Rows from block 9 of a small image classifier, named by matrix and row number. Rows with one number belong to one channel. Each number is 500 + 25 x the weight over its row's rms, rounded and kept within 0 to 999. All counts start at 0. Numbers have three digits each.
After each channel's rows are labels from the 100 images, of 14848, where the channel reaches its highest value: "colour at peak" is the nearest of a few named colours to the mean colour under the peak. Only what is clearly more common there than usual is listed. The data: Sentinel-2 satellite tiles (TerraMesh).
# convs0: first 3x3 conv (model.blocks.9.convs.0.weight, 176x176x3x3, each kernel summed), inputs 0-175
# convs1: second 3x3 conv (model.blocks.9.convs.1.weight, 176x176x3x3, transposed, each kernel summed), outputs 0-175

convs0.45:481470503478474492542483507477472489490480495502493518506510545512406505493513495472481475484525473479508457534471490487508526474485523522513514472468497465463500538508479506483462525497489546518490502455495462471490511448504478502547505460470490475504501489470497468454501508531497475512520519438476527496495456494440480504492548511521474509520486487514510469472506496499537492501493478505501508474497496545508499477487530481536492484507487518490505492512517454485514461452461436440518501511502484500524503537525458513479510469
convs1.45:501472474512496519438525489512483500491508506521518500514521526478508455497538509488523493561541513511490522516507524488496537492566441467542522500479513435450492507479499482502483485510519474495477477491544499494537483520488496506522534508477520480501452503459509500462496540498489517473508500465516492534544516515494486494468467551486511498531509510516471457508522503487480504507531520452525505497511500509493547470492458480513492469517515485551465440518515480490481491493528454446505508476550537499499510506521477504470526497
colour at peak: black

convs0.126:540489533517492509533535511510478512515515511499521501472510465506549525439508517490508484511482528466516506486508508507464483502473510506494494517476536546529496421502454509527511498552491540467518528476463516523517518511488537517514441481507532511450511526488514516511496522522511519494499514509528464513496528490532475533494500522490504481515496507510519497527464513510506519518492501515516487488536514501510534513504455469514431459490489509500510490500513514508534463520482533517489524525485507499501424490523477485492453404
convs1.126:509531501530484521506493490516514480517524538478498538480506470506506520460512497471503455501441501494534538525508502527508501515512472486435492526500522526475453456459454465507494482448530427494505500508488479460495537472500486495487445486472504457499505493477488495469490492500481485509503491452493470510506494497499477481435466475512488487488476473505528521481471516479473527515464533515507509509524498504482476517516502474459555505445470466444482531501481513450514456511511495494508517475488486486485495499489517472483468537
colour at peak: black

convs0.66:487510494503514517449535506494494500533514516483474494541484475500520451485569508541492488503500487485503532496522519498532493511499514534523496494497438518497458506500484491493467498500477477474452498491485497469521510492456493435512478510504510474503451496496472466494487507541457532535467462483544454506494456486482498485456441459516488475533513508481490500505481488461501463504510478510521500488506481530471493467510460481451462487480457490474469515501515499539530494471452439481495521523486531486505502506511530499475461488
convs1.66:498497516493502517569494503526471551495536530506510477491458513523529471499523491492496493578498513471472581514452507478503503489478501490461483518450506487487513493542510510501520512494472524498529501490487524469483468492468508562497495501528490527505452496494517459465498521516484537531496523476517505542486498505512520487499500519546492522514506523513519514525522466519533522515520531545502477533514507510515483533474492496551477446504481488504501575502533464491526481498474494510481501532509513495495497536523462556523514503
colour at peak: brown

convs0.166:514484480472471484459500463499457509477521498481499500501519496505440465478497496469482504498500445485502551494442488503478498497521475495511490449424464496496510463507483500472488513509511513536535481503489515464495506496452444491500476474497477514472488494478524510508485478510477504490498467484471460479452536480526494462449475475503490516481468473478508494459469507496498486497487538503497501510449487498480514511490441486489479462477446459487521529476454439484455446491477514507490487489511505503490472494508466492505475485
convs1.166:501495502486504484499507517471477482510546531514535526507533536502479501509474506499511496466514488577509475436523510540473500511572433510519525463509472446525547513489486479518530491494545529491551500522488571538532512527485478450542496505481501515498467505488503526512541510492511519494525483518451505494504512541482541488489498521476512499466496492550539498488499493493491501516490541492487515507461539484471529536476512494502534479462512484505511513489489496486485496467504496516525487470522489496521499491505532487508543543
colour at peak: pink

convs0.113:499516496501477491531478482515457508514498497503444540465415514489470469477526499456519514479545503536541487511486478479483536512440496472514542532473495523495459473461495515506491495512444524497523470515483473554479514502487518477483504463532484507472495459498508524460506516500496448511493485479474462521521491528497514517500501469503516530541498502513486526484444456517522536470539513487499505489508509520488490489493493498459517503473553457502497483487511484485493526494446498471485508475483553493523485511513463504499509539
convs1.113:511520531517508501487525495533496481516420520517512492508445533532501495540498508516513493533501506510498514498460455478479501541498450510522549480512542529474459515510477520522502536544448570503519506515531484526543507519519513502516521495453493512522503503508515512475472497500499510537492515456516541463521502525494513513557521521504548515513534499515515547489521475476529512547542517503500548479514495512546493478539506509531505483510544481519512507488459518511516476515509495463469500490523506530539512533505486485513522496
colour at peak: pink

convs0.94:435488483508484529480502523505488468498522486490484484531505500494498470504561515516498462500486516442471519494512516498518464478506504514525486490430488511500428510491490486496473511519495494464443514476493456481516475499486502438514474501499508449504473511481498466489493527532516526520501487486547470526475464493479508504494479442522504498524469527448487488516495507490505460489474483494510463493521494516491517444478462474464466503483487475465455507485516493487518475485475415477489508532481512473508498515501502486474498458
convs1.94:513502515510503536506476515464460551494523523528507501501502541501530485493518519509488492551556544493507569506481524493500513477518512511503501539466529445475509529513519500547504512517501523483549526512481527498489492512459512494502508476522499505488487526498545478469516539549489510506529515475535530561509509489530531498493487536504494514521515541522506503536512497512519500525525518538517474541498527515497530526459514492555478460487513504548492542543537457478534498474466516497547502546518527500506489511521477530495485505
colour at peak: brown

convs0.6:530509494519482526499531515471493491502492541511498481516536505476525493491503493520463487488534487482532494466495469521488535515535513544493517508492477493507498523521479550486495531512528576543539514495514492521522530486480486530501521487471481539516519491497498519505519493491467476546535485493494503464545538474528486474484482535544463511524505507532495540475560526469539495510519481462471523507499515555497526513503481448511493493505525485503530499527479488542412497522464531530519512491526505517483479549537487510502530511
convs1.6:485509497512519512519503498500480487521519458469549494494493509491502561500471488489504514493518505468497461485443527501469504514503525478481551516448506527505497521429468462484512467458537485469437492496478527476537546506485506534467507503526508469480465507534491519492514510435489465462495506502484516501505514447525470517501505528481541483523490468530471478487482506486459507494517452492452507512512480467492484473504504518516492474486495476531541476505497487483495481523502541508512465496524504469503469437473508465474487521
colour at peak: white

convs0.137:519518512504528539487540540479503475494526490508525510508507505505505506463530474544550500469513516551491548497458514511511521503525497535520492507508481488517553528510490489492519479470539488468528503483542495465526538561500482476482478533506526521481503486556473501524507494538455515497467472540480507520507531484497538467480501496486511489524497493528493511508478520483497508530494479506504474539498497500491478495529479574459538521504515468522512502517448478460461495479481515509520509500515509554514539517514502461480423489
convs1.137:475539494520457511559518485445486548487514450528517555503456504519520471508509502543529482503540467485518502480516480518473487543464487510518522499484506527483485519513515517474490484559490489517539537500548531491512508486496469504482494493525541496515505491520519494502538521500473493523494511510511514511437539456495505474512537510547521495516511478472483495518499518470527521521496494513468507512502522487460498537453501513501542533519502476529491505473541472520515482479518565505485479512501525499528551516501509508485429497
colour at peak: brown

convs0.82:518545475496505534513460521481530487506486492525489505500481522468457457470522465520491480521517513560491541514504521501509453489517523492508504470533498468528498482444485486508529489529528483520495510510430483477488490517461491491522485536511477497507500488509449512517530466471505502524468495533536473497425470493496490484499522453529507510487525519481477521494402508455511484519483498468471482515478536544492535496479478517447503508506516499484477534512474495500514517485485514522513517475464498505515500520526502472514506546
convs1.82:430505510470493497495474474500471529470535464494487578496485549493511465470508539509530505498507508528501517513515471492501486470464524502503550521523479527485513492489529489497505464489475496526509498492450536504476500505489485488513565538496542455503463510531479502522505544514494494495480519517510502542478507468512501490518489522513498529504507519472477514547464485472525527509490518475481484493466473528505509551476480536450479548517549500515495515465525485476517485534506497547457483489479537536536521487499542489480482520
colour at peak: brown

convs0.106:530486486501465494511539503469453490544524500449461509531545505505526565464484512470502499476507481497521469502517514515477502519541468536512525482474490530518503501504472531453495531489526490521440491492498544448514521503462509536476475468491499511486502485475485543524486556479471507473485454508510489504461525459524494464451496511464469503509518508531503496516471524460491488533515470493512525510498470486495497473516466436520485485497503509463502502474508493549467469528496531499482490515531514500498481455500469480506479492
convs1.106:453483477482487468509467548447503475499496471470521511493537547481494540510521512502465498461520473539499553509500523485502501487534483499434530509502508540515452527474532464479513440462508485497510476501556476505507510502464516483441505494496499505525481481493436524514504475499513512504500517512480498479527523529493504498475443513461488517499490489524472484486487469447492510508450483495513514492538466519518462508487513504461541513537503474491478518500539517511484541488487466500512495506516474530469512458490480479493532503
colour at peak: pink

convs0.15:481480494462503478481470487492525464476483490471513496475461520503504480495516512493491502476518508493444494500514492453505502454468490486473486504531470449479486501463495452472497437434450493456460447469478477433467464495502503469524487509495499465494493464487479489497460519501474476517448515500516503505488477519481496454494489445518505461521502523476501471490477438502506485499509478512504458477484449523483457507455506495481508512488519518496464511494464505476484481487522478465486513511471478504496536504505518484462488487
convs1.15:483486513494497498516451529529510552478467456486478529482458531494537493513511524531520521497484499475487512553514519481495501456490517455505500551507509490503519507483507471491498475437479489458513490467482529492472493501444490477562507486534529487510505495530495512489457518514493468480473532518515535558483522517511510483501491538502503492502494529518484468511476480507549496504451520503515449465491452557484484521452506497495479533492544552523501506484534487478503491515495518541467492493477505512505505509517521540453502475
colour at peak: brown

convs0.64:483496520500507500549492473479502525509460487547509488520492484522492468489505495511502512524486452551527491443490511517514481522486526513492484447521507461518475537529512526515521505508509486506445515515501498499507529490512467553424513514519508476515505501509483497493542445510489518457540540500517529444525500459499484505511513557459481528497529532539510493481524506469513491511478456521517525503488544506520512506519489439518518485548484511524460512557497513530480516485505489505527502500539474495477511454488484533513492527
convs1.64:485497492489500474516468500489513485480505481564538543526482523516515507472510490508489492517506483500468512487491516508509468466512520540504492461549487489545495506528506482538483514501503534482504486483464497464501494482541481543484514498531526498488482529495536516492548479507537507521532534506508487506542524485521474551479523525483481498458514499532494501513486482542513464525509448504495450467511564502493539505443565464489469509516544508541510472545533492524508518498497523514529490532471505553516513488489478457478476475
colour at peak: white

convs0.7:494482535531512512514524525465492498512477494517525509539509486548508503506503534522519502515504527513518447523503513516525517523492528512515502511513533487529491521514501510527528508500516491484449515518512470484528503503507531523401517504521546472531501511513495475496539523540519522447532509505515526478509501486498512536545517547445483491522557540527521485518524515471518497529501437533530517498516532513564512477524490457514524484532488507514496502528511517559513507517518489515521520522506475514477521442517513510506500538
convs1.7:481483490505517504535504447482502492461498449510521526488492511512493500498509461512506491546517526458478509481456509542500525512472531509503503510526513468537513499489503474541496490484551519468494529488462479461493482441512500559470495505522522478492495539528499509525508491436488504518478515523474483491533537479514472559481526504477505473429564498486521493502501539514492524486519468496511467484511534498499518499447537517492448516515526492498490484501518478510543502505485496504479497510461525517517472444487492468490474449
colour at peak: pink

convs0.127:513457494501463499506517525479468502500466512504480518489487485465502483479472523515464495506536499499514454495483521485464530504471457517438504525450470492488520467506499503481471522512467533527519491510467502536494494482479497509525455453487469516447492476475501508489498505496482458515493457470508470529506493489501514483455461498511503511508501507482477506526465486538509538513540487488456516443505514488478501471500448528466475491529514530474481466483509460540511488474445493495495485499514475517486424521494497513495423474
convs1.127:534493513478489472490479486512488506527495495504499521506506504472493529479507502479519482540495502525485539487539544483467510505535471498512509493526534533468497494505517519523489497520501483457539501511518520570532463512520509468520494510484505507479474536435490515478498501526465570481489489458493496510486509550471516499536459531492492513495491509527483498479488505486461534535540526438520513484507510496544515491529529531488571481448509470541488465475456485458527489490503464498483510483456499538544497497498495477502529531
colour at peak: pink

convs0.83:453488497474463493501453515486476450493468482541503511535503490492451477492553485475519487514489475477500487495466496481516495467487511513534505467447525490455440530502487508509487483530479506489463510478494438483477496496491489476504515476455509454514484509476530478471515505532502502513519523466511505494476460491447487528503522477508514524510487505497471485483492488508498482473474500480511491476494527522521521470479515469514488513507510467519494485496532471498475498436475410412509504519487524493526507511507454474482519497
convs1.83:511492535501496501431521528472528525483495530523493519518521523487506440488522510504523489518533519526499531517508499514503514509554489520518519542505524452457484537511504485543513515520523527487520501522512503498540476514472506426527530499465508486512457531502529508458519524530518517517534504436506504540510527508493535497500427524504511510542534487520482503506526516497507499526498503466534485516522508519508533483525460476524511485520509479552501507523522491526505486469524482462539513521549507557519506524521501515482530495
colour at peak: black

convs0.104:500483483493522516451494484479500508477463463471441478488491498449525516510514519510454543459477506482500455446499524507538483496486476450508466500443519517489477504496485502515507520516488462484485520474458513454511484508475515474508464510513457503491543513497478517524470529511492481511479472508517494524426506525507491490520452463505458501506431501452502469529481502496463485491475474482465488483491469491495494500496475500484481516467455498494477490462482495470500462507479497495475494469494484451521496500464538484488471458
convs1.104:529500462495516521481521517487483511532491471469494485536492477495482563532458495538486506511551516488521494468508555503481551473513514523498450493475528533504515525504505535507508516461514499499515531488484520496498490501480509519535485463534511522511502510504491531482464530484526499516485504501511535538495534521517547481482510541509492510540476497500493503500510521495485452500553462489454526488479490461499499532491574469592511455500470534518540473490458484549502513495492503530489485480511497476480519495476499488481524512
colour at peak: black

convs0.135:430498468506482519502501514502524430518494509492497488534517493471507499502492527511489486508471529472505450520542499508548488502506467522525475501492543501492450505528445500533511521523515481514503520521494435454518495498506528538524467512467493462496477526490521474551490537487532501525494516529504509508543502504506517516519511515521512523479485520476453500526467522521474503495496493473472498504503499510508516476496465554529487555492522504469449478495507497491562455521526446472504472522498471470491485522460535468514486483
convs1.135:458486542503495531553494489544512448485529507455473486494514510451502499515478541531467478522489537535518499523522535520462510488478547518509489497503508498540520501503481504484499513457517495496491529499496488426466508518505485498495430498514451486522518477513514439518497484505539521456502522542473524509522516518509511511534513448446513507496517526470501498508490505481513494525476530491460483510488487476537454509493500511540460499467514534487477520506478535472489474513501484522534485508490500518499453466503489449518490471
colour at peak: brown