{
  "train_examples": 145000,
  "image_size": 24,
  "translate": 0.06,
  "targets": ["main land cover"],
  "num_classes": 9,
  "norm": "batchnorm",
  "stem": "deep",
  "avg_pool_shortcut": true,
  "beta2": 0.95,
  "steps": 14500,
  "epochs": 51.2,
  "decay_fraction": 0.3,
  "warmup_steps": 290,
  "weight_decay": 0.0
}
Rows from block 4 of a small image classifier, named by matrix and row number. Rows with one number belong to one channel. Each number is 128 + 32 x the weight over its row's rms, rounded and kept within 0 to 255. All counts start at 0. Numbers have three digits each.
After each channel's rows are labels from the 100 images, of 14848, where the channel reaches its highest value: "peak on" is the class under the peak. Only what is clearly more common there than usual is listed. The data: Sentinel-2 satellite tiles (TerraMesh). In brackets: how many of the 100, against the usual share in percent.
# convs0: first 3x3 conv, stride 2 (model.blocks.4.convs.0.weight, 112x80x3x3, each kernel summed), inputs 0-79
# convs1: second 3x3 conv (model.blocks.4.convs.1.weight, 112x112x3x3, transposed, each kernel summed), outputs 0-111

convs0.36:114124110124117122136154141087077101131129118180144144123037127120145135072135141115135125089135123146082137089141150113123113131146122145147089210103080110151140133146107056123125094152063110168201134057173112110136165168117072124099078069
convs1.36:176090192149134121202086213145138128118125116096093179154137117120126154135153117118123151157121127140096128072162113129123089106072128155140113045119083093138100138153142122113096112095144150071112125133154103114120099117102216051148113093124109115127109119194158127080150109171115149107147136140132150113114133053110065095125076078077
peak on: clouds (68 vs 2.6)

convs0.31:124107116121121159061124169112124147119117143057064101115099109123159124040100094129069062130128143074134139134122149110169106141085180143151172082084148132093110109098130093126151141153143124110044108136116155154074077125124137150172122081
convs1.31:134108093093098137124144080154073170111149159133081103157134150103159103142164149067057116119131163142165118049132173140165172137088130126139165136144086159068151174156119114134180114155148107116131146130163063152166120085187111126122111141163120128122127129074101124066134148139135128111089134174135122103129073178244085110132163106130
peak on: built area (73 vs 5)

convs0.37:148130113109168114104116084101143172155118113130104068111163141142071098099119150096156164093058151117047127116069117114122050144117141116152134116115132118163117126114092097007117165102107140122135170146135092128072096106141088109115112159
convs1.37:084080145146151088121152090134142125018111127067085142130120108082149059119093140159118152120115130141127079145128138132123120120186132098153118147120130138140111124150156007134106119137120164151153127127137127084126152112120103125113142090146125113099122132145132074192091137145121131031171121118105118145103079095131127040136148158050
peak on: crops (64 vs 17.5)

convs0.61:102122087083076077156142079098117103130088114154131091092094115076101102109130076099119150166159161137076153107086114135130091149125129118187124110127112146101108103145121110021146145081143156128158046132129045137137134125096091130092137125
convs1.61:111085134156096136123123110143126127137170111060122128144130104137136058150073169138120092135135105138108138129121161165129120154157176136176124141112134120175107094062165126142038138133140118127123137130100110012122134126164116083112130075123160147101132098144173114151085148107123221131135162109099148174079152144129111124116132155011
peak on: rangeland (50 vs 21.2)

convs0.40:073176071168082122111136094126075098125090138130142089101119144032140128122165136077120166166141153091108096154084110129118142122096143183135095132138116132103094100147157133089101078097053138130084114070098076068115142145099120116105128161
convs1.40:131125108124130130088136125139091103140143106134133126133129134133116045143088131107145161133149131138068099086073117169147076170147150148134161121122124144146092075007134135125016130133156167164162163137107109043119140116137081125088115150120145147128071141100156134112071128051141125161081131097133147143103141114075132159097143154083
peak on: crops (44 vs 17.5)

convs0.20:163103113114124117160143141085132121107165105169154141143085098143164144153149146091156174125127143110071139099178137104108127116161081136177118191084033081153132134148109071135130135127094141125164152132162100126144181132104091138036064087
convs1.20:167088157157103145159072144108133115105131075097113149136119056125116142138111112089118135166125099109101153148192132132106138138097102143134097044109071092130160119121124113066046131099116140036090102129158093116118130142129159088128125077164098130101084087181134116098182096172110169114187133137134127112144129044103093128144098083098
peak on: clouds (49 vs 2.6); snow or ice (42 vs 13.8)

convs0.58:116079137143126122045121085133107163062110161085062097079171104099150164097117138156087068121095143116103132160105127124150077078115161164136159116058109126117086111067120104150115134164150136090055096131120131153086089138136125118134091125
convs1.58:147125148159156181150133100123100122120132110172098159147134172137147144122138108094107190143105076160088158041134132137139149145093080090152116118132131182108152187166040105120152099161155117125210145149174109122171089118140124156144046151151177107080097136169137137093120109156113119112133106141127134142095068196173126147143110053119
peak on: crops (43 vs 17.5)

convs0.21:059108120078056115163213130121065046139119120111154161134060086120147126125147126151151110124142152126130103127140129146115141124099118168124082135130111159095130100147119100140141067132070108149139124066100115059099137208098106148114116118
convs1.21:138124157086182170165109209147071166152157092099083142148110100147133148108141145090113126142138146099078084110119140134178115186139165164113134152133119109126091110088121111084098148156098119151141175169091107113116148083127181039123140119141173161172122154128102170108109115087150141122169080178158223149128126115102087129083135142062
peak on: snow or ice (82 vs 13.8)

convs0.50:130118108135126134102094096127106131133124104138077066163147160097123185125121070118078092156087114109114150168128168065133055113107098124113179109106055077133081160144162119176114132159103139102112134121145117148081184103144193055146142117
convs1.50:146107130149103128072025129111111135133120149157133120172073164116133137168167098066051140110046073126119144117144135162141119144172115119143105152111155112140036142072132127155126106116168170209136082139131146171135100143102123121136117165149155160069173072117134131128114136127155077117110136153158091117160066125112138167101112090157
peak on: crops (77 vs 17.5)

convs0.5:062177093164086147080104122147087160150076126116116087065160152073110110081171151073128125127139137083111092150110132121135125135120152187125090145156090091137112084171123120106096098113048124126112138049125106092123121145146129094104168179
convs1.5:134100103144137128096157155146120128146117120135106146146115150112124009146103127104145223136148118167141088071041117149153076132131131158128129131128094151144112076049126145150040122130136164144147148147090090093149106142112096136057092159131123139115066151102130150108060121071122105155106097099139127113114142124081122162127122143061
peak on: crops (52 vs 17.5)

convs0.64:062167067130016114149085101143088167115117167166128127093145219117086099150117115167131137114108180091127101129079101112155151158125147099159116139146127152164130102152136129150179091121110162133148124105097112084162125136139160107195142104
convs1.64:126100120138136114107152116092128105105158142103098109107087125044157115166094152113098128099127171101163115128000107122129082113127116107122131161103057122183135144103127103120133139131141071087127131128083058137144148139163095101063124138062096157138153133105150125091107137043156166108062137095140102135140113171086133080140119173103
peak on: crops (54 vs 17.5)

convs0.15:113125156139059195068129166083129126147102139133156137149123131117194183169102134174116110206137204067123111138167122081107128141074129118141156146082161147158107123112117139144158100134089099062099141140096109101166136123116175171129170133
convs1.15:137126156177140097130106116108139123148170084089135156085129110112146136136122149128147140123109106086141163101102087112145144159088066135129093026115096096112150167103119122086113103140112114068095113120107065165164176147130132153076118130180134140065162118114105148024123109086201097151154120162133107035189137146127126111123158152117
peak on: water (40 vs 11.2)

convs0.4:157114194133118068150088092202144176147155099091152153126171140106102112148146165146170124146157104093146144162131136087116146072092108162127131130062194094203110121099127191124048162133153094093139118155107104143109123122149134092140115141
convs1.4:088150092186128105102153069037143080122064111122144074133135124120124102098075163103159137106096119107141128146134110107092138002144067118166138105127136138117137151132100144111118129162142120142142134069112145092140112088072048142124102127136096095111143168095112107143118128140105137134150180036079070081129117107125149118121128122145
peak on: water (38 vs 11.2)

convs0.10:032126123151067165135175156142087188134073100142127121063169126134124121095137169149189104152129158159115064140101126141103153141138157110114087165155144125165140081139143109138112069138119124137152125031121169084162098156162133126125143123
convs1.10:133114138118217105158108188108171163147081117170060126167066155089130134114130114071064203135121118123138166125060115096169072127110127136139125161088108160156043123127137177125111124125111118075145131138092090134107140118067153129094102176105115124148100104116131161108133110071106093167105065142084158113144132136087133108116176131123
peak on: snow or ice (72 vs 13.8)

convs0.75:107121107080101140178131075086127120131085126124130085091115135127079069057134118080134132136141186126069136099070125151131066129146146129154145114145129153115126101124111079020163123081126176152158108135136064122090081129119095142105149137
convs1.75:097071149145155135137111129160140152097122098059095148147109113123165078140088164187124101117153138131121085166097153123134094140179159130149114153126118126182133069129174063162083131113139082121133109140165098074121132152147130047105141085128146168112086100140172116183088170106125173082130147120094153178084140114133096100131092173029
peak on: crops (43 vs 17.5)

convs0.59:125104159114166077109153091138163086083178085102107156172086132049139158116142071166084091065154088134130168127129118131128118075108171121094131085050137118160093142096150105130124135106105081100072129135137110142069157139147141109086097134
convs1.59:123156097145122136097088140123085105135151127152138100124115096132125147088140129096081125086000087117088091089158120121136141105117098129148110161108161160194102181111088124132134103149127147158110116155092153182180093051093119146146079145140179113145146099104121150122115141184119169112184115135200132107075104133144169156138116079186
peak on: trees (61 vs 21.2)

convs0.18:133115105123142094079064126124130127065159106101096056175133152151145204126110100111110096103064093119110161152180138094105095076112116114129159129075075078127104211091168119146126130154123146101125118105112121149140182072129157093118115134
convs1.18:150088130146101146115000127105106135153115130146136114133097149114132164135157108053080139119079056087108175105144124073135137127136063137134129138149131148126074147091116144126133110101176182150114064154153135173135119177112124140160099119148117139099121051117174140101165113142148089141140153151148080078148093104122170141129103091177
peak on: clouds (40 vs 2.6)

convs0.91:176115088109125096153090101143124157133166177109141139078152157145098087113121140139143084135111142112155129128085079110181130042091148119136126097138074164124068131129075149137133142055143179165149123124079125120089047147149158081176156113
convs1.91:145112121139135122137144128050121056128107113105108110094085144116149107140093124154178128131125149064133099149034101095086079077148029140093120164127080153119181086142082120103142167152158113100137139098130065129137122152071106082121124136079090141135139132150149139115147098060139158112092177037114106104128112114113115118088137121120
peak on: water (28 vs 11.2)

convs0.49:180085152120121075071115141113158216156167124128124155104160073153120117125065155135184101137140163063134134162105064073124158119155153101114118095177142133131142113157068153123107151164165113182158156156111142167113097151131120099176152106
convs1.49:154095087147183121079149117084177123136072136132147119152144127103118074124084111071139161139147152167178119158080131120108095024136086138159126100130117117110147132112123169088133119146157131122119179095150136166168113143065097142134155131074050135174082175153105143130109127090092120173104169078109048076124154117113138104111073147145
peak on: water (35 vs 11.2)

convs0.52:149114129117163172192158124134122113104124119129137142154099158091139194094126083188147064035101184116113170154110129129137076146143125117057151142089137135115111117106149108163127134095144042188135098143120172128156119133151156155106176163
convs1.52:129148145079169137153098137117131133104124072182127135077131135107129149097133143146115132173080111082091085120157048103187111114140114141035137126105181161096114119122071110161145166133107130190131089165118183139065086134121141141102183125195120165151065106111101144147137144175103088101196103179144138116097128107124109171115156104157
peak on: snow or ice (39 vs 13.8)

convs0.70:150132137098161089107106116158164125101174124100118127113099167079058123131142124136131113116125129125145165099123092084117145065108110126042136097068123118116051111090115177144042158086139098157111111159096091160125108079123141058103123163
convs1.70:138178117131138129108115063062117032152086122161176120080098070129137109081108145126143105146076162095097147126151072120147130096135057104107138162133153130146117133145065145124151124170133142160129100091151161051127123117110029126095109111157130133101143160162175086139096119171127134139123182052128101107073138117131134127092139121163
peak on: trees (78 vs 21.2)

convs0.13:155126111144090152111159169090172159122109147162179132111103128141209133034123165151126119093128163112080172142153125113156143145099137108122108136116133126127194148089125081116194139168130101174139128119116171169121119155113119181150082032
convs1.13:117118128116133117140147156136150178110093157117141153106135081110094122096171131106151135134167168122174118118162121067150137127050119133078120074145077086147127132154125147077160145125142140101090148155173095142099150074132152051162113115149098090102121138116106120058187171181176109126080163168076122113171114116145033078168080113117
peak on: clouds (48 vs 2.6); built area (29 vs 5)

convs0.63:110171105211090095160137084123114087128079243140194189120144143142138115144141150100132151143142116116090091118116113125094139122147165179137147160117161158089136167091178141091137129082139128092125152145112091117100146090129155159171071118
convs1.63:128179115151124129092120115163130136092111104102112133079122126140138141126148132175190084109155128069078090085077088109106119143104137081086159126139050074183122054153199095144136084088113150059127117169113067151090139125174113083117127154092116125156157087096095066078136113088168069126121123143159122142121089123109114110113152164139
peak on: water (32 vs 11.2)

convs0.78:074155109149085146152156145123082157095105124165123106116069204130151113089167168096180129100113138123111108077133138121109147121163149098129133174146138122187165122090153070086178071147080120142178111042135171089118135137145141150085150120
convs1.78:149123149106191099162058196132156139130087126128083155137132175118128146108145078095114167137130166111101102097140094140118035120113134124100129168141105125161034092159159157140096125091166149100090119136164134139068137149096188056156101160085113090142068118162148114081129151153084103141115141123108152130099134117063103064156111124128
peak on: snow or ice (59 vs 13.8)

convs0.24:107065134152119173116066134134088110078128124111105106129146110098125140140198158052137188068124051159119106130149138149114130108042155136130108161090114086179091131109182118095128106138110131133142072106136120110137157127120150106086058129
convs1.24:080131099145148143142134159052176022136078129059130161096133123160106141141121132115085169150140105150128121171150062126070151163112058161111134092139147127132120104120112123050088125138131156109162166074087142150095122129117124126066070129111127132161133141117114161141139125160100094148134139051038174175136141139112153130130145151127
peak on: water (32 vs 11.2)

convs0.92:115129137164098128092071190130136143193104114197123089177100081101195180070112098145090126106133187100108138168177134109151104155046131142126052160154134142133125153164116121088154123183141104121101106139133112117153141152119132161142140095
convs1.92:138083109160125099129110135101133170122137128088119146144137082125103101125174164096120172155094131134144144089091141133186140134092110151155112048141089080095104116106091114089150145150132104084138132188131072134113139086145119087083100104142137157091149140144169122008137158094170130105067163181108107081156068084135104110144157090062
peak on: built area (42 vs 5); clouds (34 vs 2.6)

convs0.46:112120099140063147094134085121073175144062139075089140055163139127101109136128117160092114139144190076140100156044093111092129113123142113134109117136102141151094095138083118153075081156093149145134138098083114093119090138140146049139158138
convs1.46:100083130119153124124177140136104040142162123117111102087124144087158138182089118127112176065142139125103139133046057124061086147107091149139135110131100158106147118123092123091089107151157152129179148061130086170127104179105112140063102130072128135131119145109127159102066096091149149157125110037140152155150170154097117113123113173137
peak on: water (56 vs 11.2)

convs0.48:058180148077043093126157139130126195103116091120127104097147161119155128075139151096210111167112147104097102124127141118117100131137137132134137141134107066165113130063151104095108033170106139130124124098117117084168122112145139116064141139
convs1.48:151084140089173097156125122179163158113090147128098121161097160060112132065113057124142212170114133124119109093132130082141101126132147081093120144114107162120080192139138114057095105099150108117160105159129119137056129107098135164078117134137105127139037108120123085095110079106057085147111137168116107116097123133085146079104096124145
peak on: crops (60 vs 17.5)

convs0.69:062159120109107109131140155098054073110131116177130135159078080122153170157143129107133132123148132120108084099146168083129137135161105161134111157116058133104126132153091133116118059135060104161157142097182093046160135133083095130070091141
convs1.69:199088150137128134167060193135148126116128093110090134179090081092143140125125126097100155158098134124111165119136129152162101131163122184132089098093083072116097136077112094130061136161102158121127147154141118061087135101080167065135122090142106148108111129180177135104147101106125137107134160124139125106104140054085096164054124067079
peak on: clouds (64 vs 2.6)

convs0.26:111127115115132099154166134126107087127128139145177151143078093118132111149111055133166072094110131150117116138126134116132105143085178164102086112151130146092142092113089064145137122147098060105125025160100076090085086189068136157126118089
convs1.26:095175156094154165146153161133048171165131139165136159146111105188123124128148153136170112131133137106112091077111152098237119132101130111102114156115123113117141144122140117087179158157106082126123183223051102131095076083103141133141082141108169144162136156124085158109112129106134144112174109195104160131069095121144131128066125123139
peak on: snow or ice (70 vs 13.8)

convs0.33:171118089084172094151116042097164123114150099121080103081134111076080054146144163072120113127113130142139125105123101084123165142120123115117130116134109123141075140128091106130085126061133162182138104137132018129183106136114101109111118109
convs1.33:151136144163138125158150115122156082154122149095146169127137107153130129128108134199161116143119130134088136243106117106058119145157145130146125098149167120103160106109128142111062120144133155130143111068164146028139086120097123109121133076109132154130157143166163092222146099112156157143120143038134158175055154131089122143126162144106
peak on: trees (51 vs 21.2)

convs0.44:109179076137072114152131085091117109129111144135116123115110153063141125119174091073121141155142162109076107143156133119147129156089149173144127116146100176045089148155142061068092111110137172116075113166126098112059163151102118070105158132
convs1.44:107131102129089128079152111133067147130132116144132095160149152124127058168101163139154122113152098108097102131081155176148063164165143146154152119134122150149152029065125149172032147123157130139131134170131111072146110119153084078135139137130170145108055105079148146141132148037149129150080130129119124163111137147110090141132089124056
peak on: crops (51 vs 17.5)

convs0.55:141203104145144109119157058102154117140163095167091099125115158066122115152184127087107151151109077102118113152149119091156125178096117190159143134113118125089092139175145105109076144121142135110103143193136117123089199105125120034089140141
convs1.55:135138119114080117088166101129097139089156135138145114137164120094117014151096132113163134141121092093090114126117134217144065157161141137149136104131145124148118077030151114146040136133145185171116129178114143057156095072160089120137139150135153130093103100098124119148131136067134129116120112144171107155093128147096122145115103108055
peak on: crops (38 vs 17.5)

convs0.97:129104090153119096126095132165067218144126144131166127079185144124071092158113190145157135125101164126143092154096081057145157083113154097144083083145147136120108065140119154154096111104149105149131130074064140119152087152147175116143122118
convs1.97:109117108142139136107176100021146056109094112094108090123119097071105118136109109090114149146130125104155129146055093088083130059134062116152072143110101141103131112125090156089138158159122126126151155100134096122084096131104064081090140113113059132158108187133118133127111101077080134153092169067118090103110127112091111082082143136143
peak on: water (54 vs 11.2)

convs0.39:151075100117141114115153110131176161084159122083078135084143119105140130144108083138071108141122100110120128126076114101125123109080132167090147113099108177093038048126097116118039149132146125084096119169112148143078081112077106097101120130
convs1.39:131174100146159107093155069145106115125122171173171118121158134140081080122103074141177111117116107159054097095129137099114114134121108111143122095145185154105167152155076131151155099139130148181137123109152144063207066108156044135120115126139197128114099148175149094125066111130116108118092120118152143175049112148178129077128093106121
peak on: trees (47 vs 21.2)

convs0.106:152139132145147105090074162139136123083153111108091024163115173157180169073109074093085124068050101118119153140181160134130101115135139114130121111085160070107143189078152119112129131160135144086110122133140128160094156100133134138166117104
convs1.106:117101094123069124094068092107094120165087151137145085137130143099107143110160109072127111090113112111134137091147143039131155098120091117118149125166111157080094155117103165125164108096179195144078053134178120167114131159107094128187116127147107117102124099071155116091141138148164072157131181130136051079149091095134137111176096109182
peak on: built area (30 vs 5)